From a checkpoint of a small contrastive audio-text model: encoder depths [3, 3, 3].
Rows from block 2 of the audio encoder of a small contrastive audio-text model, named by matrix and row number. Rows with one number belong to one neuron. Each number is 500 + 50 x the weight over its row's rms, rounded and kept within 0 to 999. All counts start at 0. Numbers have three digits each.
After each neuron's rows are labels from the 100 clips, of 14976, where the neuron reaches its highest value: "responds to" is what is common among them. Only what is clearly more common there than usual is listed. The data: synthesized solo parts of chorales (CocoChorales). In brackets: how many of the 100, against the usual share in percent.
# fc1: MLP up (encoder.blocks.2.mlp.fc1.weight, 288x48), inputs 0-47
# fc2: MLP down (encoder.blocks.2.mlp.fc2.weight, 48x288, transposed), outputs 0-47

fc1.252:546502528395502525482507510526600433436417481525511461483494475424454490483497510347617470508537516509547492477532508533604447485427498456525480
fc2.252:578530499468473523483508588548577452428500506503563452482531511425536474506516467503582502386482558576528538630486377500512452457513507520525467
responds to: note D#4 (65 vs 11.1); viola (42 vs 8.3); note F4 (31 vs 9.3)

fc1.203:468452454579510506454475430534497546480443580529502535488427521457501470524408481505505474556477558391570439491429523532527525612489555383534481
fc2.203:503454380502417345517471459577543400496482455474476525489408530536509433495516536489465555509539453538556528455476499491507478508591478451452523
responds to: viola (35 vs 8.3); note D#4 (31 vs 11.1)

fc1.171:531449453545508444495504428470468545530573471559526487500601480423509545465500553500402539484481552402517477548407532475510509455480488461555356
fc2.171:509510430510441449590444490554567417487446432451447437510471613491553487573480578529457600480504385541531488450473469476499506479499489527526543
responds to: note A3 (56 vs 8.4); tuba (36 vs 8.6); cello (36 vs 9.8); note A#3 (29 vs 10.2)

fc1.251:481550498454529654479449594560585530397491601512508488566447516436450442484551464466528451456500491563473510536535462471511503535500551527500559
fc2.251:564587517466489534463546600466522518345455495540575491515492436486480502511476437510542457556505492521612451444488427426498466442507533572506492
responds to: note C#5 (61 vs 10); trumpet (47 vs 8.3); note E5 (27 vs 7.9); note B4 (27 vs 9.2)

fc1.115:589410436523438543525504556511540523422473450436436490546498565525477529490534339489515534513519491520461450464568421554520466547574528530490542
fc2.115:507479454538446437614430507549472437551530477434497485526529464568510512595495537447539492408468564477516498523397528612516520425489545434472519
responds to: cello (97 vs 9.8); note A3 (83 vs 8.4); note G3 (54 vs 6.1); note B3 (38 vs 9.4)

fc1.198:497490509537364493581480494454469462574525456534507454490491542552431479501443545544562513476431413516557415384486496510558464578499580499532519
fc2.198:567566490459607507480500588528550467397377551502554541555410486472499480447479448529515515560540508582503438520544511529412534490481484511455543
responds to: violin (74 vs 13.9); note A4 (35 vs 8.5); note C5 (32 vs 10.1); note C#5 (31 vs 10)

fc1.90:507516474573489479627420498479510577430458448409486557596430441568489515485532489518556495444547480514478489531474469433621518537498539551521530
fc2.90:476449550542501563454511470488387466552563467497506527461521519509532435479522404516484419482457515436428502371554508537518467569530503588523599
responds to: note F5 (49 vs 8.2); flute (46 vs 8.3); bassoon (26 vs 8.3)

fc1.18:466492486467494501497420477459615528447464519469497462547490559562455540457571489424573528526592426434519526496548480466633439483542428521541535
fc2.18:441463489572485476425459450485556486559569442499514509403561482498539556505486482442444486472429460473460639580455487572532433474494487552577522
responds to: trombone (32 vs 7.3)

fc1.231:555529455450439563510467615497515505451465546459458465629511528514453527594495453567483573550519424472516469480481509476509531592520576521421554
fc2.231:582461458528542458618490503497461403535515523470457484502507485507473493574467586518581543445568547506550481553417478550517517402446456418467440
responds to: note D4 (42 vs 12.4); trombone (25 vs 7.3)

fc1.36:596427432533431572564571544484516479498550512420446500514546540466413530587445512566522544482474533477565477514416401490445483467448549508510521
fc2.36:429558527522491514496578496484538551487542591538500466416572473470448432513514492605592379519518477529518598535533397504524453516518513519490453
responds to: note G#4 (44 vs 9.4); note A#4 (37 vs 10.8); note C#4 (34 vs 11.8); trombone (26 vs 7.3)

fc1.227:499509544510471458407421402457435517493525531565625576481461510431498508414541447442509523470477507467529532594475551467512548501455572518519419
fc2.227:544496465519536416559435540585516430483388439405529492562417574501469491438509503517487570582534462526483469486499449512443593486497518490470576
responds to: note A#3 (53 vs 10.2); cello (48 vs 9.8)

fc1.38:492445561538470521545529485532442593567438607455428501481458458453467471664446592585474513488506480555502508484491483509473553496456498552482482
fc2.38:428455566494455502507553530437526576538541481526431494425573411519453519595511507513478419471385548507544598517469453576531481512483518550537457
responds to: note G#5 (49 vs 4.1); trumpet (46 vs 8.3); note G5 (31 vs 6.5); note F#5 (28 vs 7.3)

fc1.65:511606545517456593585377488478514558446458538433475515557439464530487460516433517483524545449495453511557476523565485525589585529514590521506497
fc2.65:514524510460493453447541515520417461481591484554558564549457475574571514524490484533485465555452565448468547430575518631469464589536531574467532
responds to: note B4 (54 vs 9.2); violin (32 vs 13.9)

fc1.117:543483426412457556586484563544496553448465536418460471580515530559467582604455567567513527518534421547493483485473518464548513553579550514483505
fc2.117:615484436504546460597487509522442410528519557482469521519536481528492500568434569509589533456513569480548483531439442535466504409453496420437436
responds to: note D4 (34 vs 12.4); violin (33 vs 13.9)

fc1.98:566507470506513481534433519485502525487523610456510597591462461440390450574475543414497557459499468473419519502419473591503559525479485439482518
fc2.98:546495524452485537491517494496522538509501541553523513508509476557466471507559540425538391393407573449441555494494420587625489494475428564518467
responds to: note B3 (84 vs 9.4); bassoon (41 vs 8.3); note G#3 (36 vs 8.1); tuba (36 vs 8.6)

fc1.168:501485430516456477519522446412522589499465485493492443531495481319481467594505450452430608568485468434536515502479465534518549472500505555524488
fc2.168:446575512527493541580466554506508553513352463441481485475531464503424486510392472540488520515481392630563485479493494478471565449486522492500461
responds to: clarinet (30 vs 9)

fc1.96:504480488503457654494547462498524521426426506468502503470506531413448497527489455530469383580503566573551414486519458554478483593540466486500553
fc2.96:494529514430419541444552462480497584483530498538452530542466610523404442452520501502429521555564417486468453501492528480528473512501640536532581
responds to: note D5 (35 vs 8.2); note A#4 (27 vs 10.8)

fc1.209:430493522537537474509460473507520464531477447477476504478485570540413473484516470487510547574456351476512567496592473502578528595556496534393579
fc2.209:464506445545520388484522443514520369556555449474470445462573511444632536531523480462551460494510508501501586558528457577490467480518436508561507
responds to: viola (49 vs 8.3); note D#4 (46 vs 11.1); note G#4 (44 vs 9.4); cello (36 vs 9.8)

fc1.146:523460357592510488559520560526622506502444520407498485475550495485425478477495465489635485507554450530550469521508459461521503481576476546505528
fc2.146:461408413552436487505477499465563516472566467413534475481601518505465516445471406546468470473548469546423564565549448493540468463479515542603547
responds to: note C4 (58 vs 10.6); cello (45 vs 9.8); note A#3 (27 vs 10.2)

fc1.127:477473535510489493604464484475527515483393450384446477438485546540425465467471441503523562574501441439475560432501528586488581482538522539514586
fc2.127:548502571482527387480612528490488440516565496547479481413565457435575454522473521570546392513490564514505520492489398570471463465540450498492515
responds to: clarinet (42 vs 9); note F4 (40 vs 9.3); violin (35 vs 13.9); note B4 (25 vs 9.2)

fc1.121:516555554423558467460493595552542531399407558503514603542475453438462508542543430435488472504488503468492508578425429439491573497457480508468505
fc2.121:559563494468528555494530543411526508403483556556562532512402492464505451454488487577557522559526474550581414406516493466437546483505456472411463
responds to: note C#4 (46 vs 11.8); note F#5 (34 vs 7.3); trumpet (31 vs 8.3)

fc1.46:509497523574533492514509513533539527588540577480494569374482471474525453477529600445571460517487618509504514474457545463477507461472428511549376
fc2.46:581539397541493462598505427467534423490531559527479506534429586491502463508474618512563572541572465515472476560440455466485495443462487455453474
responds to: note D#4 (43 vs 11.1)

fc1.161:578425469576515578534496521548615488474516503365525405510500554486479484507480398525510507571557517435519457472519480457534460507515416503568487
fc2.161:543454353496424506564531492498472509437588485453473462567601490515459472521484464591509448449554528494514429469459432454532428455526510517569521
responds to: note D4 (68 vs 12.4); clarinet (60 vs 9); note C4 (35 vs 10.6); note E4 (26 vs 8.9)

fc1.25:532517449522493450537397470481467544552498478479510499547482512542340580444535538492543483449477450471463519548531463489657565463484547462538496
fc2.25:493444524516504495490471461525473475577598522444488573484465578523545458408528545523511467471483458430313521501490464547572562562492491502455509
responds to: note F5 (49 vs 8.2); trumpet (38 vs 8.3); note D5 (26 vs 8.2)

fc1.265:493473418466539552428495595485505537507479540552517524524503491531373487536497468482530508421525451499483430468573388575549468566448451597498552
fc2.265:526558535465580472516451493405542382382506511489536441554486510467539508482491508610546515539416487566592531449548558533477511500533480519459554
responds to: trombone (34 vs 7.3); note C#4 (28 vs 11.8)

fc1.282:472437467549478529514435525512574461454461493457493525492509456410442479492457442445530454463494572520443475484536479498550606617509367494409485
fc2.282:552566517500539479496523529493466530467477548525485536566367533529539452484521546459542511562529504474516378391424606535491510542547544461408516
responds to: note D5 (50 vs 8.2); violin (50 vs 13.9); note F#5 (34 vs 7.3); note C5 (32 vs 10.1)

fc1.156:539511491536486555571485503527518570523465553501510508551417447465414445587437588418526533394441489465438523548456460552444589469488502503427500
fc2.156:524459487462464574499454502505464574503514507540516514524550423537448474515568548484533420438390618435487549479484489542629440538472449563524477
responds to: note B3 (78 vs 9.4); clarinet (63 vs 9); note C#4 (36 vs 11.8); note E4 (29 vs 8.9)

fc1.247:506486501547529451472431498471480506453509536505533541499415607460509389450540417507585474511470390421460546482491486506534565526489513622456553
fc2.247:540516481570600431536581441446479412534538502438521513485506554402593501503487504507559510463565488453490596537523473524403474450521407479484475
responds to: note G4 (89 vs 7.4); violin (37 vs 13.9); viola (35 vs 8.3); note A4 (30 vs 8.5)

fc1.19:592572431500501566460483503447500491479589537524474559561635512488525561468505517512506519537545534435551401492498521419434469436489466483599479
fc2.19:529486487562499457576498429542520392485526450452440386558525544470548500564549528511544566489580485469542448426461551451461398475538450485470537
responds to: tuba (40 vs 8.6); note A#3 (33 vs 10.2); note A3 (28 vs 8.4); note B3 (25 vs 9.4)

fc1.246:532564541411477707469535465509538528470453543515423443439503486440512422508508522512543592514499449514510482483540444493505474552549519523474534
fc2.246:465548594468514547404591552484464542491442534500526512436501502513491495496506445475479338488416503418484590522529459555517487559562478534463538
responds to: note F#5 (60 vs 7.3); trumpet (43 vs 8.3); note E5 (38 vs 7.9)

fc1.8:451503407489481432599422595600547436482443475488492491490507509569508510462476500570605476511490526439513555517447497502600587481478504466440489
fc2.8:514481549518540301478517486529507383542518503460491556453456506452597482495495472520546475516503496470452518464555555632495488542474527498487527
responds to: note D5 (31 vs 8.2); note D#5 (27 vs 8.9)

fc1.187:438502545424436569500450485498438553541516502565501535518412502560541510449573499502440513411404496437465458502499540481569594618467495509463540
fc2.187:492452496455496515503553435465530540528620565497495559533356501517479468447510556557462526547570456451394498410510528476518558562487519520428521
responds to: note A#3 (91 vs 10.2); bassoon (66 vs 8.3); note G#3 (50 vs 8.1); note C4 (40 vs 10.6)

fc1.59:492548569474556632472511569442464538470457484547419453486426521505467475581497554439518536571496516427506451389554488440534459504534467527472432
fc2.59:483452548515467511435440571521480533538422505501510511536504413514463582594501465425496443430430582473516539538490434640540468543502545542463531
responds to: note F4 (55 vs 9.3); cello (33 vs 9.8); oboe (29 vs 7.8); instrument: trumpet (25 vs 8.3)

fc1.271:525532401482506495518484474495478531484522514503413479510508629457541371527502506427590535521492481492560508363458529474493491494459417573554518
fc2.271:515581542416567411498486466518487377515487552546546543548456526508655499453498522544515523449474504473517442502478512573486479528526463511380499
responds to: note G4 (71 vs 7.4); violin (45 vs 13.9)

fc1.262:482607579528559531443478519486456510513503538478575574496453375469508538502488538420448467413421508459482591559454494502527589503476535480509437
fc2.262:521445439499495448550438476499499457506497526527458509544309556551416498525480538517507601521503440565540403458530483513466533470510530518419526
responds to: flute (32 vs 8.3); note B4 (29 vs 9.2); note F5 (28 vs 8.2)

fc1.165:616515413518456464531426482509503584509515563549510549590492496472443444496501540450580530428469453474539484501510461479546628403497525490439506
fc2.165:504450507378505493481536478547482480518566550521523519492498506547502408515592553457466449417449544425432558498467448572638516550502437514486470
responds to: note B3 (60 vs 9.4); tuba (31 vs 8.6); note G4 (29 vs 7.4); oboe (29 vs 7.8)

fc1.30:486613583410559550412505507455540479395495495592564522561505499507547529471467537493468457488519514568485504553567583409473461524454473533532469
fc2.30:554436504550504523507475480508505465463446490497476420489456611469519454470501459532565561613572486397485486387525509437496463553557481499463605
responds to: note A#3 (37 vs 10.2); bassoon (33 vs 8.3); note D4 (31 vs 12.4); note G#3 (25 vs 8.1)

fc1.128:531430389555519465502531529507514460517489363466505469440422571554568523460555489596485459537559493471558487486529523544528438454525409473476559
fc2.128:511518488512506329501519458531474329469522500514504469535505510497664485510489442479489512481492499496451485475499480622517475498497498496508541
responds to: clarinet (28 vs 9)

fc1.72:501468470501509433459507475399496438479508478517423430431524545466612526462467505510476527525606451552463460488550463520428453572582406521426531
fc2.72:478487481479493333484477532558528394445455527492479476542509484522689494475511483483505486526481454534490465465540520582545476522509499519509586
responds to: note G#4 (43 vs 9.4); note G4 (40 vs 7.4); violin (40 vs 13.9); note F#4 (27 vs 8.6)

fc1.20:497444391553430469545502499553553476461529437466533485487535597432550527451433470474473572520550431471515436442543507602446434503425492555486541
fc2.20:551556466451494340525469541563456355485509498509511532539518444526611527508492455476528469451455600478495467491502499601552507509503513496505531
responds to: note A4 (40 vs 8.5); note G4 (30 vs 7.4); viola (25 vs 8.3)

fc1.216:513515441463446551601467612489543520510462536420450459606512545542456516594499465577492536506546451481521443494476497434505507570540544514445597
fc2.216:594498447514542458594477512525440435504513553467467522494512455525460514551465596508586526441480577520538481540409457541471517420440499416449406
responds to: note D4 (51 vs 12.4); trombone (26 vs 7.3)

fc1.99:501527497551543541575525482478504510498481567421502376470456491436450425622540474524535609539466476543524463475469511414536515488539504514394448
fc2.99:429484515515391495469493502476584538506479487550463557463486378555460559588558508428478474476437490487569504517538532599565530507465528526586431
responds to: trombone (50 vs 7.3); note F4 (45 vs 9.3); note G#5 (36 vs 4.1); trumpet (33 vs 8.3)

fc1.218:516533476498438528501519537419548470408428438499560516599489491586478504486521500569541529600483511485573537512626451473527475509609450483510544
fc2.218:512466510511492377532524457508469341454559470463499429532552538452616505502526468510505532485551456429463569491564453511494500444544457499586510
responds to: tuba (90 vs 8.6); note A#3 (89 vs 10.2); note A3 (32 vs 8.4); note G#3 (28 vs 8.1)

fc1.33:627589510488484622542549564521541450514532511465439452455586488463459475617457489496506531500536548526565495487550484494491458453545489591530448
fc2.33:474501476566549546514537412408456530508533589554393511504520483476468493579481518505606511498546520428517606488501507457460416496515455490408433
responds to: note G#4 (89 vs 9.4); note A#4 (57 vs 10.8); oboe (51 vs 7.8); note F#4 (25 vs 8.6)

fc1.47:534518403471490446650386558561513460502434509503526496607502488562483510495517553495565534558491459551490463494453434514488474464507592460483447
fc2.47:478486515522501305477468520583499355538524508513536506500518479538598509480495497485497494460498503466442520492505514662531500499490502503511508
responds to: note G4 (42 vs 7.4); clarinet (37 vs 9)

fc1.11:657471468411511528504505571571529517419510538460517479481527506449503502606483469450501491451532498522512443497602477468399546487556433505560464
fc2.11:520508484482511644509490420398482495423565583504506465557470526487343468509509506533582523484556521462497513438536449456503512477527455529448467
responds to: note C#4 (51 vs 11.8); cello (49 vs 9.8); note B3 (42 vs 9.4); trombone (40 vs 7.3)

fc1.73:544507485469482555488460608505604442539439544492514515451561544444513522566473516426544458526556512453468428519611612462498464513412463537529508
fc2.73:578452401497502623524439515501458484446526537470527467535495570501437473482492538516630554478573605425501495436542473493500432440479530488465506
responds to: note D#4 (29 vs 11.1)

fc1.3:501539541415490681505553514422476513518452472487472422503456500457536475495579516476511531545569507545507480515605507451459478578521503594487541
fc2.3:520557544400557572416577537508493577500448559594510543481505517526472422439477450503457400517466490491470521506551448557545453578529528539442555
responds to: note D5 (30 vs 8.2); note B4 (27 vs 9.2); note A4 (26 vs 8.5)

fc1.52:607450417575486462554427500451510530481522549476501544580468506506418519525505568366528523433514459508466436514448484564497562500442566524446462
fc2.52:509481499461447524521511466550501536528547545502532558466493535568484450439566536491480430417437549490413586493552415593653543545506492519524490
responds to: note C4 (46 vs 10.6); note G4 (36 vs 7.4); note D4 (35 vs 12.4); trombone (34 vs 7.3)

fc1.243:507473428509470524639489498485488518607441394472433522498496532510391411507446475579575535543471471492485550463474504513523510507531488496431589
fc2.243:537572555455523479500572497456428500488500570508462507425490448416497436552466509599575413565526537536590460427512445543409469520554502474475477
responds to: note F4 (81 vs 9.3); clarinet (80 vs 9); note D#4 (33 vs 11.1)

fc1.160:510445469526501515589558575476625526425463469459455411476531516501492478485533405529615508573535539496497500529515442475557452531568402526515500
fc2.160:516461445501419393559486471525499475482581424415484470560585544511537462447500461585421505452552463484503476443494533518572463517503535480616555
responds to: note A#3 (45 vs 10.2); note C4 (45 vs 10.6); double bass (33 vs 1.8)

fc1.185:445547534541481575515446525457394547443518469447460549603506512581550513550485494609441567477462525502525456491567553456494599471563464472540510
fc2.185:508497553464526519470572390478529488537590499553384506433462597469469440510539555591490506545545378506500498530514450494430487551514471490477559
responds to: note G#4 (43 vs 9.4); note B4 (37 vs 9.2); violin (35 vs 13.9); viola (31 vs 8.3)

fc1.124:449506470537519516503456474413504484403573454550513542561493545566482517501487492557449495608423567519515598545470557383504504458453452439484558
fc2.124:434518452515485433512494432493433477546521457484470486475454610455597478508486477539521526617580393441450550444542477462480515479521442516490601
responds to: note A3 (40 vs 8.4); bassoon (39 vs 8.3); note F4 (28 vs 9.3)

fc1.202:465484474508516521482497424510475532574585542458413494592438533473474567446463536486513641423480486455470431440457546473611510517476488504545546
fc2.202:438495518461461533511517417438546563530559506526436478483473609476428442493538559587411574536581400518435478482528483440500560557522539494494500
responds to: note B3 (59 vs 9.4); cello (45 vs 9.8); note C#4 (32 vs 11.8); oboe (28 vs 7.8)

fc1.215:505473530537501432478532525487451455492567522558453391521620481555466510590490592520492491532425482425565526496492432512467469394472419523542464
fc2.215:548591559500528338545474497517537390457469465474447460563500515494605535590480471489491588537481516512524535477417491491461519502495560486457508
responds to: note C4 (35 vs 10.6); note G#5 (32 vs 4.1); trumpet (32 vs 8.3); instrument: trombone (28 vs 7.3)

fc1.57:578485571395558575439518492489502556432456529508503492510453403479456466502515464520512472470548520563592477500569516419427476595559519535422532
fc2.57:535543574447488531436547577491551584438446571607483496483501508479421429494485496525533426557492402511526532510554389490548472483443540540457527
responds to: note A4 (64 vs 8.5); note B4 (44 vs 9.2); instrument: violin (35 vs 13.9); oboe (30 vs 7.8)

fc1.173:581464403523518536649429492509523487486483493431485459511491557597512464510419488540565482476512449504505554510419384506522579464478488455498474
fc2.173:452492448522445285482496503517553375517589486457551487513494521514574518469524477531485486491506483499464505484512495616529492488498551512555523
responds to: note G#4 (75 vs 9.4); note F#4 (33 vs 8.6)

fc1.44:518547503487461591557488522540583492425468521456586484513505497538509497405526508476570506597472514496542431543626475426561531510573464467551574
fc2.44:488508477552447544487526543400510506436574504452473445454562483462481535520516406501548458449513456529562593501514406435515425420511477587584536
responds to: tuba (87 vs 8.6); note A3 (75 vs 8.4); note G3 (40 vs 6.1); note B3 (34 vs 9.4)

fc1.15:583565531449478571423435578532522551393440593553490500557463506454482496531549468431548500434596467520500414505487464500457520532511494555453540
fc2.15:562567524404523554442477573449562543389435562539524483503502455453413429544522460554610486506495480522563538436521437464505471470518475549497484
responds to: note C#5 (83 vs 10); trumpet (66 vs 8.3); note D#5 (40 vs 8.9)

fc1.134:442500531453558594471504495453545581510442537526395454454448539460532448524572495560533499551489492402533491498519515528488451613548414477440568
fc2.134:492511514476496428462505553544547415524452484472524547466480509530548518467445460384472420444450518559449522617533442571576537490391552507461525
responds to: note F#5 (100 vs 7.3); trumpet (87 vs 8.3); note E5 (46 vs 7.9); note G#5 (36 vs 4.1)

fc1.281:528528554465520498564464469456513417478509490479425493493366633452504496431499493475504555548476442493501569476578515426580479453559529518541581
fc2.281:413506480492469368447480474538570418455509448515539468528527538502631525441518447477447502530499420532416517536513483545557509545466501557570564
responds to: note G#5 (64 vs 4.1); trumpet (35 vs 8.3); note F#5 (34 vs 7.3); note F5 (32 vs 8.2)

fc1.41:453504448446486534538495530465555491533438543460421529669503499477457516611519495528482548464550504501507457492476526415531547524578602533486574
fc2.41:595497428522528449600493492540489386547513552482462454480487493488517476564510546549599566484554510461554427491447479537440488431492458403443448
responds to: note B4 (54 vs 9.2); violin (54 vs 13.9)

fc1.275:513453524515525559522443543519502606547519507470439386520516498439465487647547497546617595523488526453527471410555497497543506501505517545498483
fc2.275:470445518563426561485524492510518581525553559525473513499574430518505501585503478437534419452438547366515508442491467549586466523457501545554416
responds to: trombone (71 vs 7.3); note F4 (49 vs 9.3); note D4 (42 vs 12.4); note E4 (38 vs 8.9)

fc1.111:527460437553497583484569460489517578491478559468491479514524480514355503531510431434499578495488431566443547482574426479540520540422483597478478
fc2.111:501554577452511469512488492542540442566468510521517543502426577430533501470473505532387528550547428517469363473492604501475541587453516522432496
responds to: note C#5 (26 vs 10); oboe (25 vs 7.8); note D#5 (25 vs 8.9)

fc1.144:473510471507523406516462549557552442464543349478611499444509537517497539508526437529548409587557564520494506535432563464464490494480525470436512
fc2.144:490499501564538309503483497470462346471466470488510487475496538433609448459457482493526533571492500463511538474540494561442506486483458515516535
responds to: note G4 (73 vs 7.4); clarinet (48 vs 9); note F4 (34 vs 9.3); note G#4 (25 vs 9.4)

fc1.195:488401425570517498452434528514610437500499472498520481494507526524458522393499440515598498439594422539500464500449550440582511446515569522503492
fc2.195:463503502599475501447463551489512436541473442385520492434609544433535463446432437473538482478485520532404550594550494507489512507431461567528533
responds to: note C#4 (84 vs 11.8); clarinet (80 vs 9); note D#4 (31 vs 11.1)

fc1.158:498478491520516455525401495518475531508439465441525525574434567539366491438457497567511595530522453572483469493524537479544518552475522547496644
fc2.158:516579538528578481457561477489487435514583465490499522483556518391516456467490517482554461516524547558415622562524390553436495467447451545470514
responds to: violin (79 vs 13.9); note D5 (66 vs 8.2); note E5 (28 vs 7.9)

fc1.102:513511486493563572534460533562526446422475548509499484551534495552437475546572545467455523436500456515454518551569489409467568549585485611485614
fc2.102:554432502547462505524462504344481454456529542479528464538516496417493498456534461590562532519565428479588481393547481417487529436501519521522529
responds to: note D#4 (37 vs 11.1)

fc1.113:488554479451498548461497558532516494403382554483529549567508533453481532557500446442508559473457489480467621579496482449453533575434474601517533
fc2.113:506497484517475556522495545375568467374469547529543518451412510500504468410471473501576535586525423578523492433500474416473492453496542442487520
responds to: note F#5 (38 vs 7.3); note E5 (35 vs 7.9)

fc1.223:542488459410489469579430482479470550438520549514529515539432451414388477615463554485512484439524493540494519487431449529545603513473511534423468
fc2.223:523490509449467562492508553537445493498564535546504505554545428572481468521528489472559395451408596427487485448508491565582419542484438572579482
responds to: note B3 (77 vs 9.4); bassoon (55 vs 8.3); note G#3 (34 vs 8.1); note C#4 (30 vs 11.8)

fc1.269:549458438522542510563527450464563528489606485519520410522448560516529413436506484491498512509563408502481486440566528509545441560523511589565611
fc2.269:519517507427392401485491554554524468441536449552538525557497478565579533438567418520437478451455478509466416507464532551570535509478480526566582
responds to: violin (54 vs 13.9); note B4 (48 vs 9.2); note D#5 (38 vs 8.9); note C#5 (32 vs 10)

fc1.110:473490498479437426491558486534464404501467438540411423416447614537589463455513464521509474545571460485543532469467455542509394464505450540483476
fc2.110:521528513457516329495524494561517351489517496514519495515508495502677518491517504448487503460486518505489469510479494628528471520513492515469513
responds to: clarinet (60 vs 9); note G4 (41 vs 7.4); note F4 (28 vs 9.3)

fc1.263:498481565486576466492504486457574450473571427504509501505555462440474530388544426458533419555551525516467539607547550379438489459489515498489544
fc2.263:479499470558510442506453526468459427507398480450506450476489592432521477462446438463591604504556428473475514384501485473446467489495431509530584
responds to: oboe (58 vs 7.8); note A#4 (41 vs 10.8); note B4 (31 vs 9.2)

fc1.205:512491443567507472528346490562527538523505517468507507577508473489387505501413585435526490450465527559415452477563465491574564472441528496477478
fc2.205:523486550486520550466481493560475507556506551502502591448466540496483428461462519500506441435422551417373496506576500581629527573451527505453500
responds to: note G4 (31 vs 7.4); note F4 (29 vs 9.3); note D#4 (27 vs 11.1); trombone (26 vs 7.3)

fc1.131:486598502541493513531440441446482546484508513560545507507406527518430548505508568433542670480488534455535510471518508425582511582472447487528544
fc2.131:396498519512572563450570413406457563553544532524473519440453543480503467489532496563430485584527414508406550457553499471462549536513466471455541
responds to: note C4 (81 vs 10.6); cello (50 vs 9.8); note A#3 (46 vs 10.2); note C#4 (44 vs 11.8)

fc1.91:541578530593488611535422508452584573525509503508501580486479523563411513563470546433506564458519487566491477424529514504570560464417515485479524
fc2.91:412431519485478591430466532554439535558521517521491569511462487535535495485513500491378498504386491377451503446508560510518531566422533554495533
responds to: oboe (27 vs 7.8); note D5 (26 vs 8.2)

fc1.125:492458436476430488587455604485562453471408432460468472527494456570431445522512421469508513545474446519476531507549410568524425476527524449475584
fc2.125:507473465517514290501508498584495361527532470465488513509495470510622512543524500450501496499510517479470515499506520628522471507503507467510495
responds to: cello (99 vs 9.8); note A#3 (43 vs 10.2); note G#3 (39 vs 8.1); note F#3 (36 vs 5)

fc1.119:557471460588556557558504474513525466410525493392469508497502509452473501467441518349578491501517448526592504443579459563526497512491463555532544
fc2.119:501520422584411453562439461502522513526551507496568540555430503596498570460462541511432540454478513577450473513449532548519567479432561393471495
responds to: violin (41 vs 13.9); note C5 (32 vs 10.1)

fc1.77:485469496509494522533464476486495556468500596492475566600499477468441486609460489411526518460437468450492463441424399539434576496421532567446450
fc2.77:471511502433465569530516530564486531496480506523489524508545432524475444484561505470513383407370558523486545512538451578624442485512480576528456
responds to: note B3 (68 vs 9.4); clarinet (65 vs 9); note C#4 (33 vs 11.8); note G5 (29 vs 6.5)

fc1.254:564494474453577510536484529490547469478410535466444527532429540443464393587447506453548570518479502507466489442554475537568571463522593448410460
fc2.254:470455530486398480529468492560527441527525447526529580512426543584496514463608493438429537502467521470467492502520531575605602569433558492492523
responds to: oboe (60 vs 7.8); note A#4 (56 vs 10.8)

fc1.10:566533496452542497496511503537574467384410522541536454485430503434485538577481467425606529539534447538561405562480486520546534577499478522437524
fc2.10:566525551494503484492510628486597463447479487517574491454466465490471531488530463586577491561500570624591479502479416554520512443504485502473427
responds to: note F5 (51 vs 8.2)

fc1.208:493474570506459555570511527444527561549470602429436557503490462455466421629532573556509593522427517473512561515470505501485545457492543488443445
fc2.208:424481534481405529508491581534504581523480456521464495495539381569432509532525524466496414438386524485524548520481508564611521479487511531554428
responds to: note G#5 (60 vs 4.1); trumpet (50 vs 8.3); note G5 (46 vs 6.5); instrument: flute (34 vs 8.3)

fc1.190:566500478515551591499540587503528491478482561497572450507453487437511392480549526515472476605494494448513513531488426421552577603477452546420470
fc2.190:560491524492421445538556607425537480414462536552515480523364429526514506459433539591534559551496476526537452497504456526485520405527534495454492
responds to: note C#5 (31 vs 10); note A#4 (31 vs 10.8); oboe (30 vs 7.8); note B4 (29 vs 9.2)

fc1.228:620541533507504488491485483408590537512471526499505449586472472432502513563412504456491589438480494515492556499555457512518558586564566601456502
fc2.228:462439500554444430498488443515554400484450453428470448470528509463528516477511418434482605582541510508526468405494574540464417487522506583551541
responds to: tuba (42 vs 8.6); note B3 (31 vs 9.4); note A3 (27 vs 8.4); note G3 (25 vs 6.1)

fc1.80:508433514498469523490421426511470568526477463546469497519501483475515508538539580466574672513454535411474502489474449502624465495532443532571533
fc2.80:575481494514442598588484481487496477539486485482475411512446530532438538488518563497451624498500339488533478459481501454546535476582535486531443
responds to: note D4 (45 vs 12.4); note B3 (39 vs 9.4); note A3 (35 vs 8.4); cello (35 vs 9.8)

fc1.239:517548477461490552585488573424446494433509587472467511617501477594510535545481543509455584524452464533611504514514520393507498534526560488562500
fc2.239:547523521423549544545582487517463454518523527501359393439505521461505407578576533558542539512560438500571500488498479449511450508535461485456440
responds to: viola (45 vs 8.3); note D4 (32 vs 12.4); note G3 (25 vs 6.1); bassoon (25 vs 8.3)

fc1.279:549482420467491584471514553552485524486532513519471533603560518495536501611434596517451529444505491552478421499479478429571525424463578555554445
fc2.279:461539512434537510625475539567493468508465454483447438508507577563415409536546607507541571451506442451575503505476503530495475479543467480416441
responds to: viola (51 vs 8.3); note D#4 (46 vs 11.1); tuba (27 vs 8.6)

fc1.85:535564548448504547551538481481482520515459572463397420466551476487436474632566607496516565535545505522551501495555471461551418466549547511455522
fc2.85:465485514498557481451505591513486549519504555542468523435555405491530564573491461472555409435442549370498575441481479599521472527467471547502457
responds to: note F5 (96 vs 8.2); trumpet (77 vs 8.3); note D#5 (49 vs 8.9); note G5 (40 vs 6.5)

fc1.213:586488414540493516610567457529516485441498511523424547495515564499494458467475538482507514477541367549489520394532550538569471484542397538532541
fc2.213:470592461471500429505414540515483477467506519505557533624408569577538535428556542507470532524481456513455404465510541526577573510518521420486536
responds to: note F4 (79 vs 9.3); clarinet (41 vs 9); viola (39 vs 8.3); note G4 (37 vs 7.4)

fc1.51:581503492533463479518472502516476550484493623523513547537430468474396473600494572416539558480495466511449528500462447546430599500458594475452537
fc2.51:523456485489446541507481506539486531501552513542493514529534402547528482489578501470529406402425604439495510499519448585621463514544439579569496
responds to: note B3 (84 vs 9.4); clarinet (41 vs 9); note C#4 (33 vs 11.8); bassoon (30 vs 8.3)

fc1.278:586563495450456517546611512450492521511543549532553522549501517503498565513486520474392584529457443487504461478546544354607465504524534452516494
fc2.278:477417465489493533492536452538626516473469474464408447508407569504457367537521504457480566509591401526548472446482491513552475521496526490478545
responds to: bassoon (59 vs 8.3); note G3 (58 vs 6.1)

fc1.233:533522412596480554595440583461542478381475474414519521570505491588455490516553441580564486512589481527560505468513467482524514458480478489509513
fc2.233:460433486563483392531478528547547461518563409437510463487584497521526504470547388574485444533490488515475564480558389501534450497508492518601543
responds to: tuba (44 vs 8.6); note C4 (39 vs 10.6); note G#3 (32 vs 8.1)

fc1.166:536494496542519550525534507482447515547503565488582466450577487404449546461559601423546592499504599469536385483516525457518532454446519462559504
fc2.166:530454366564465506621454510547581444474502435467491483560555560538471545506470466482479570474551416575540507540473472479444497456470489473557428
responds to: note D4 (41 vs 12.4); tuba (38 vs 8.6); note C#4 (36 vs 11.8)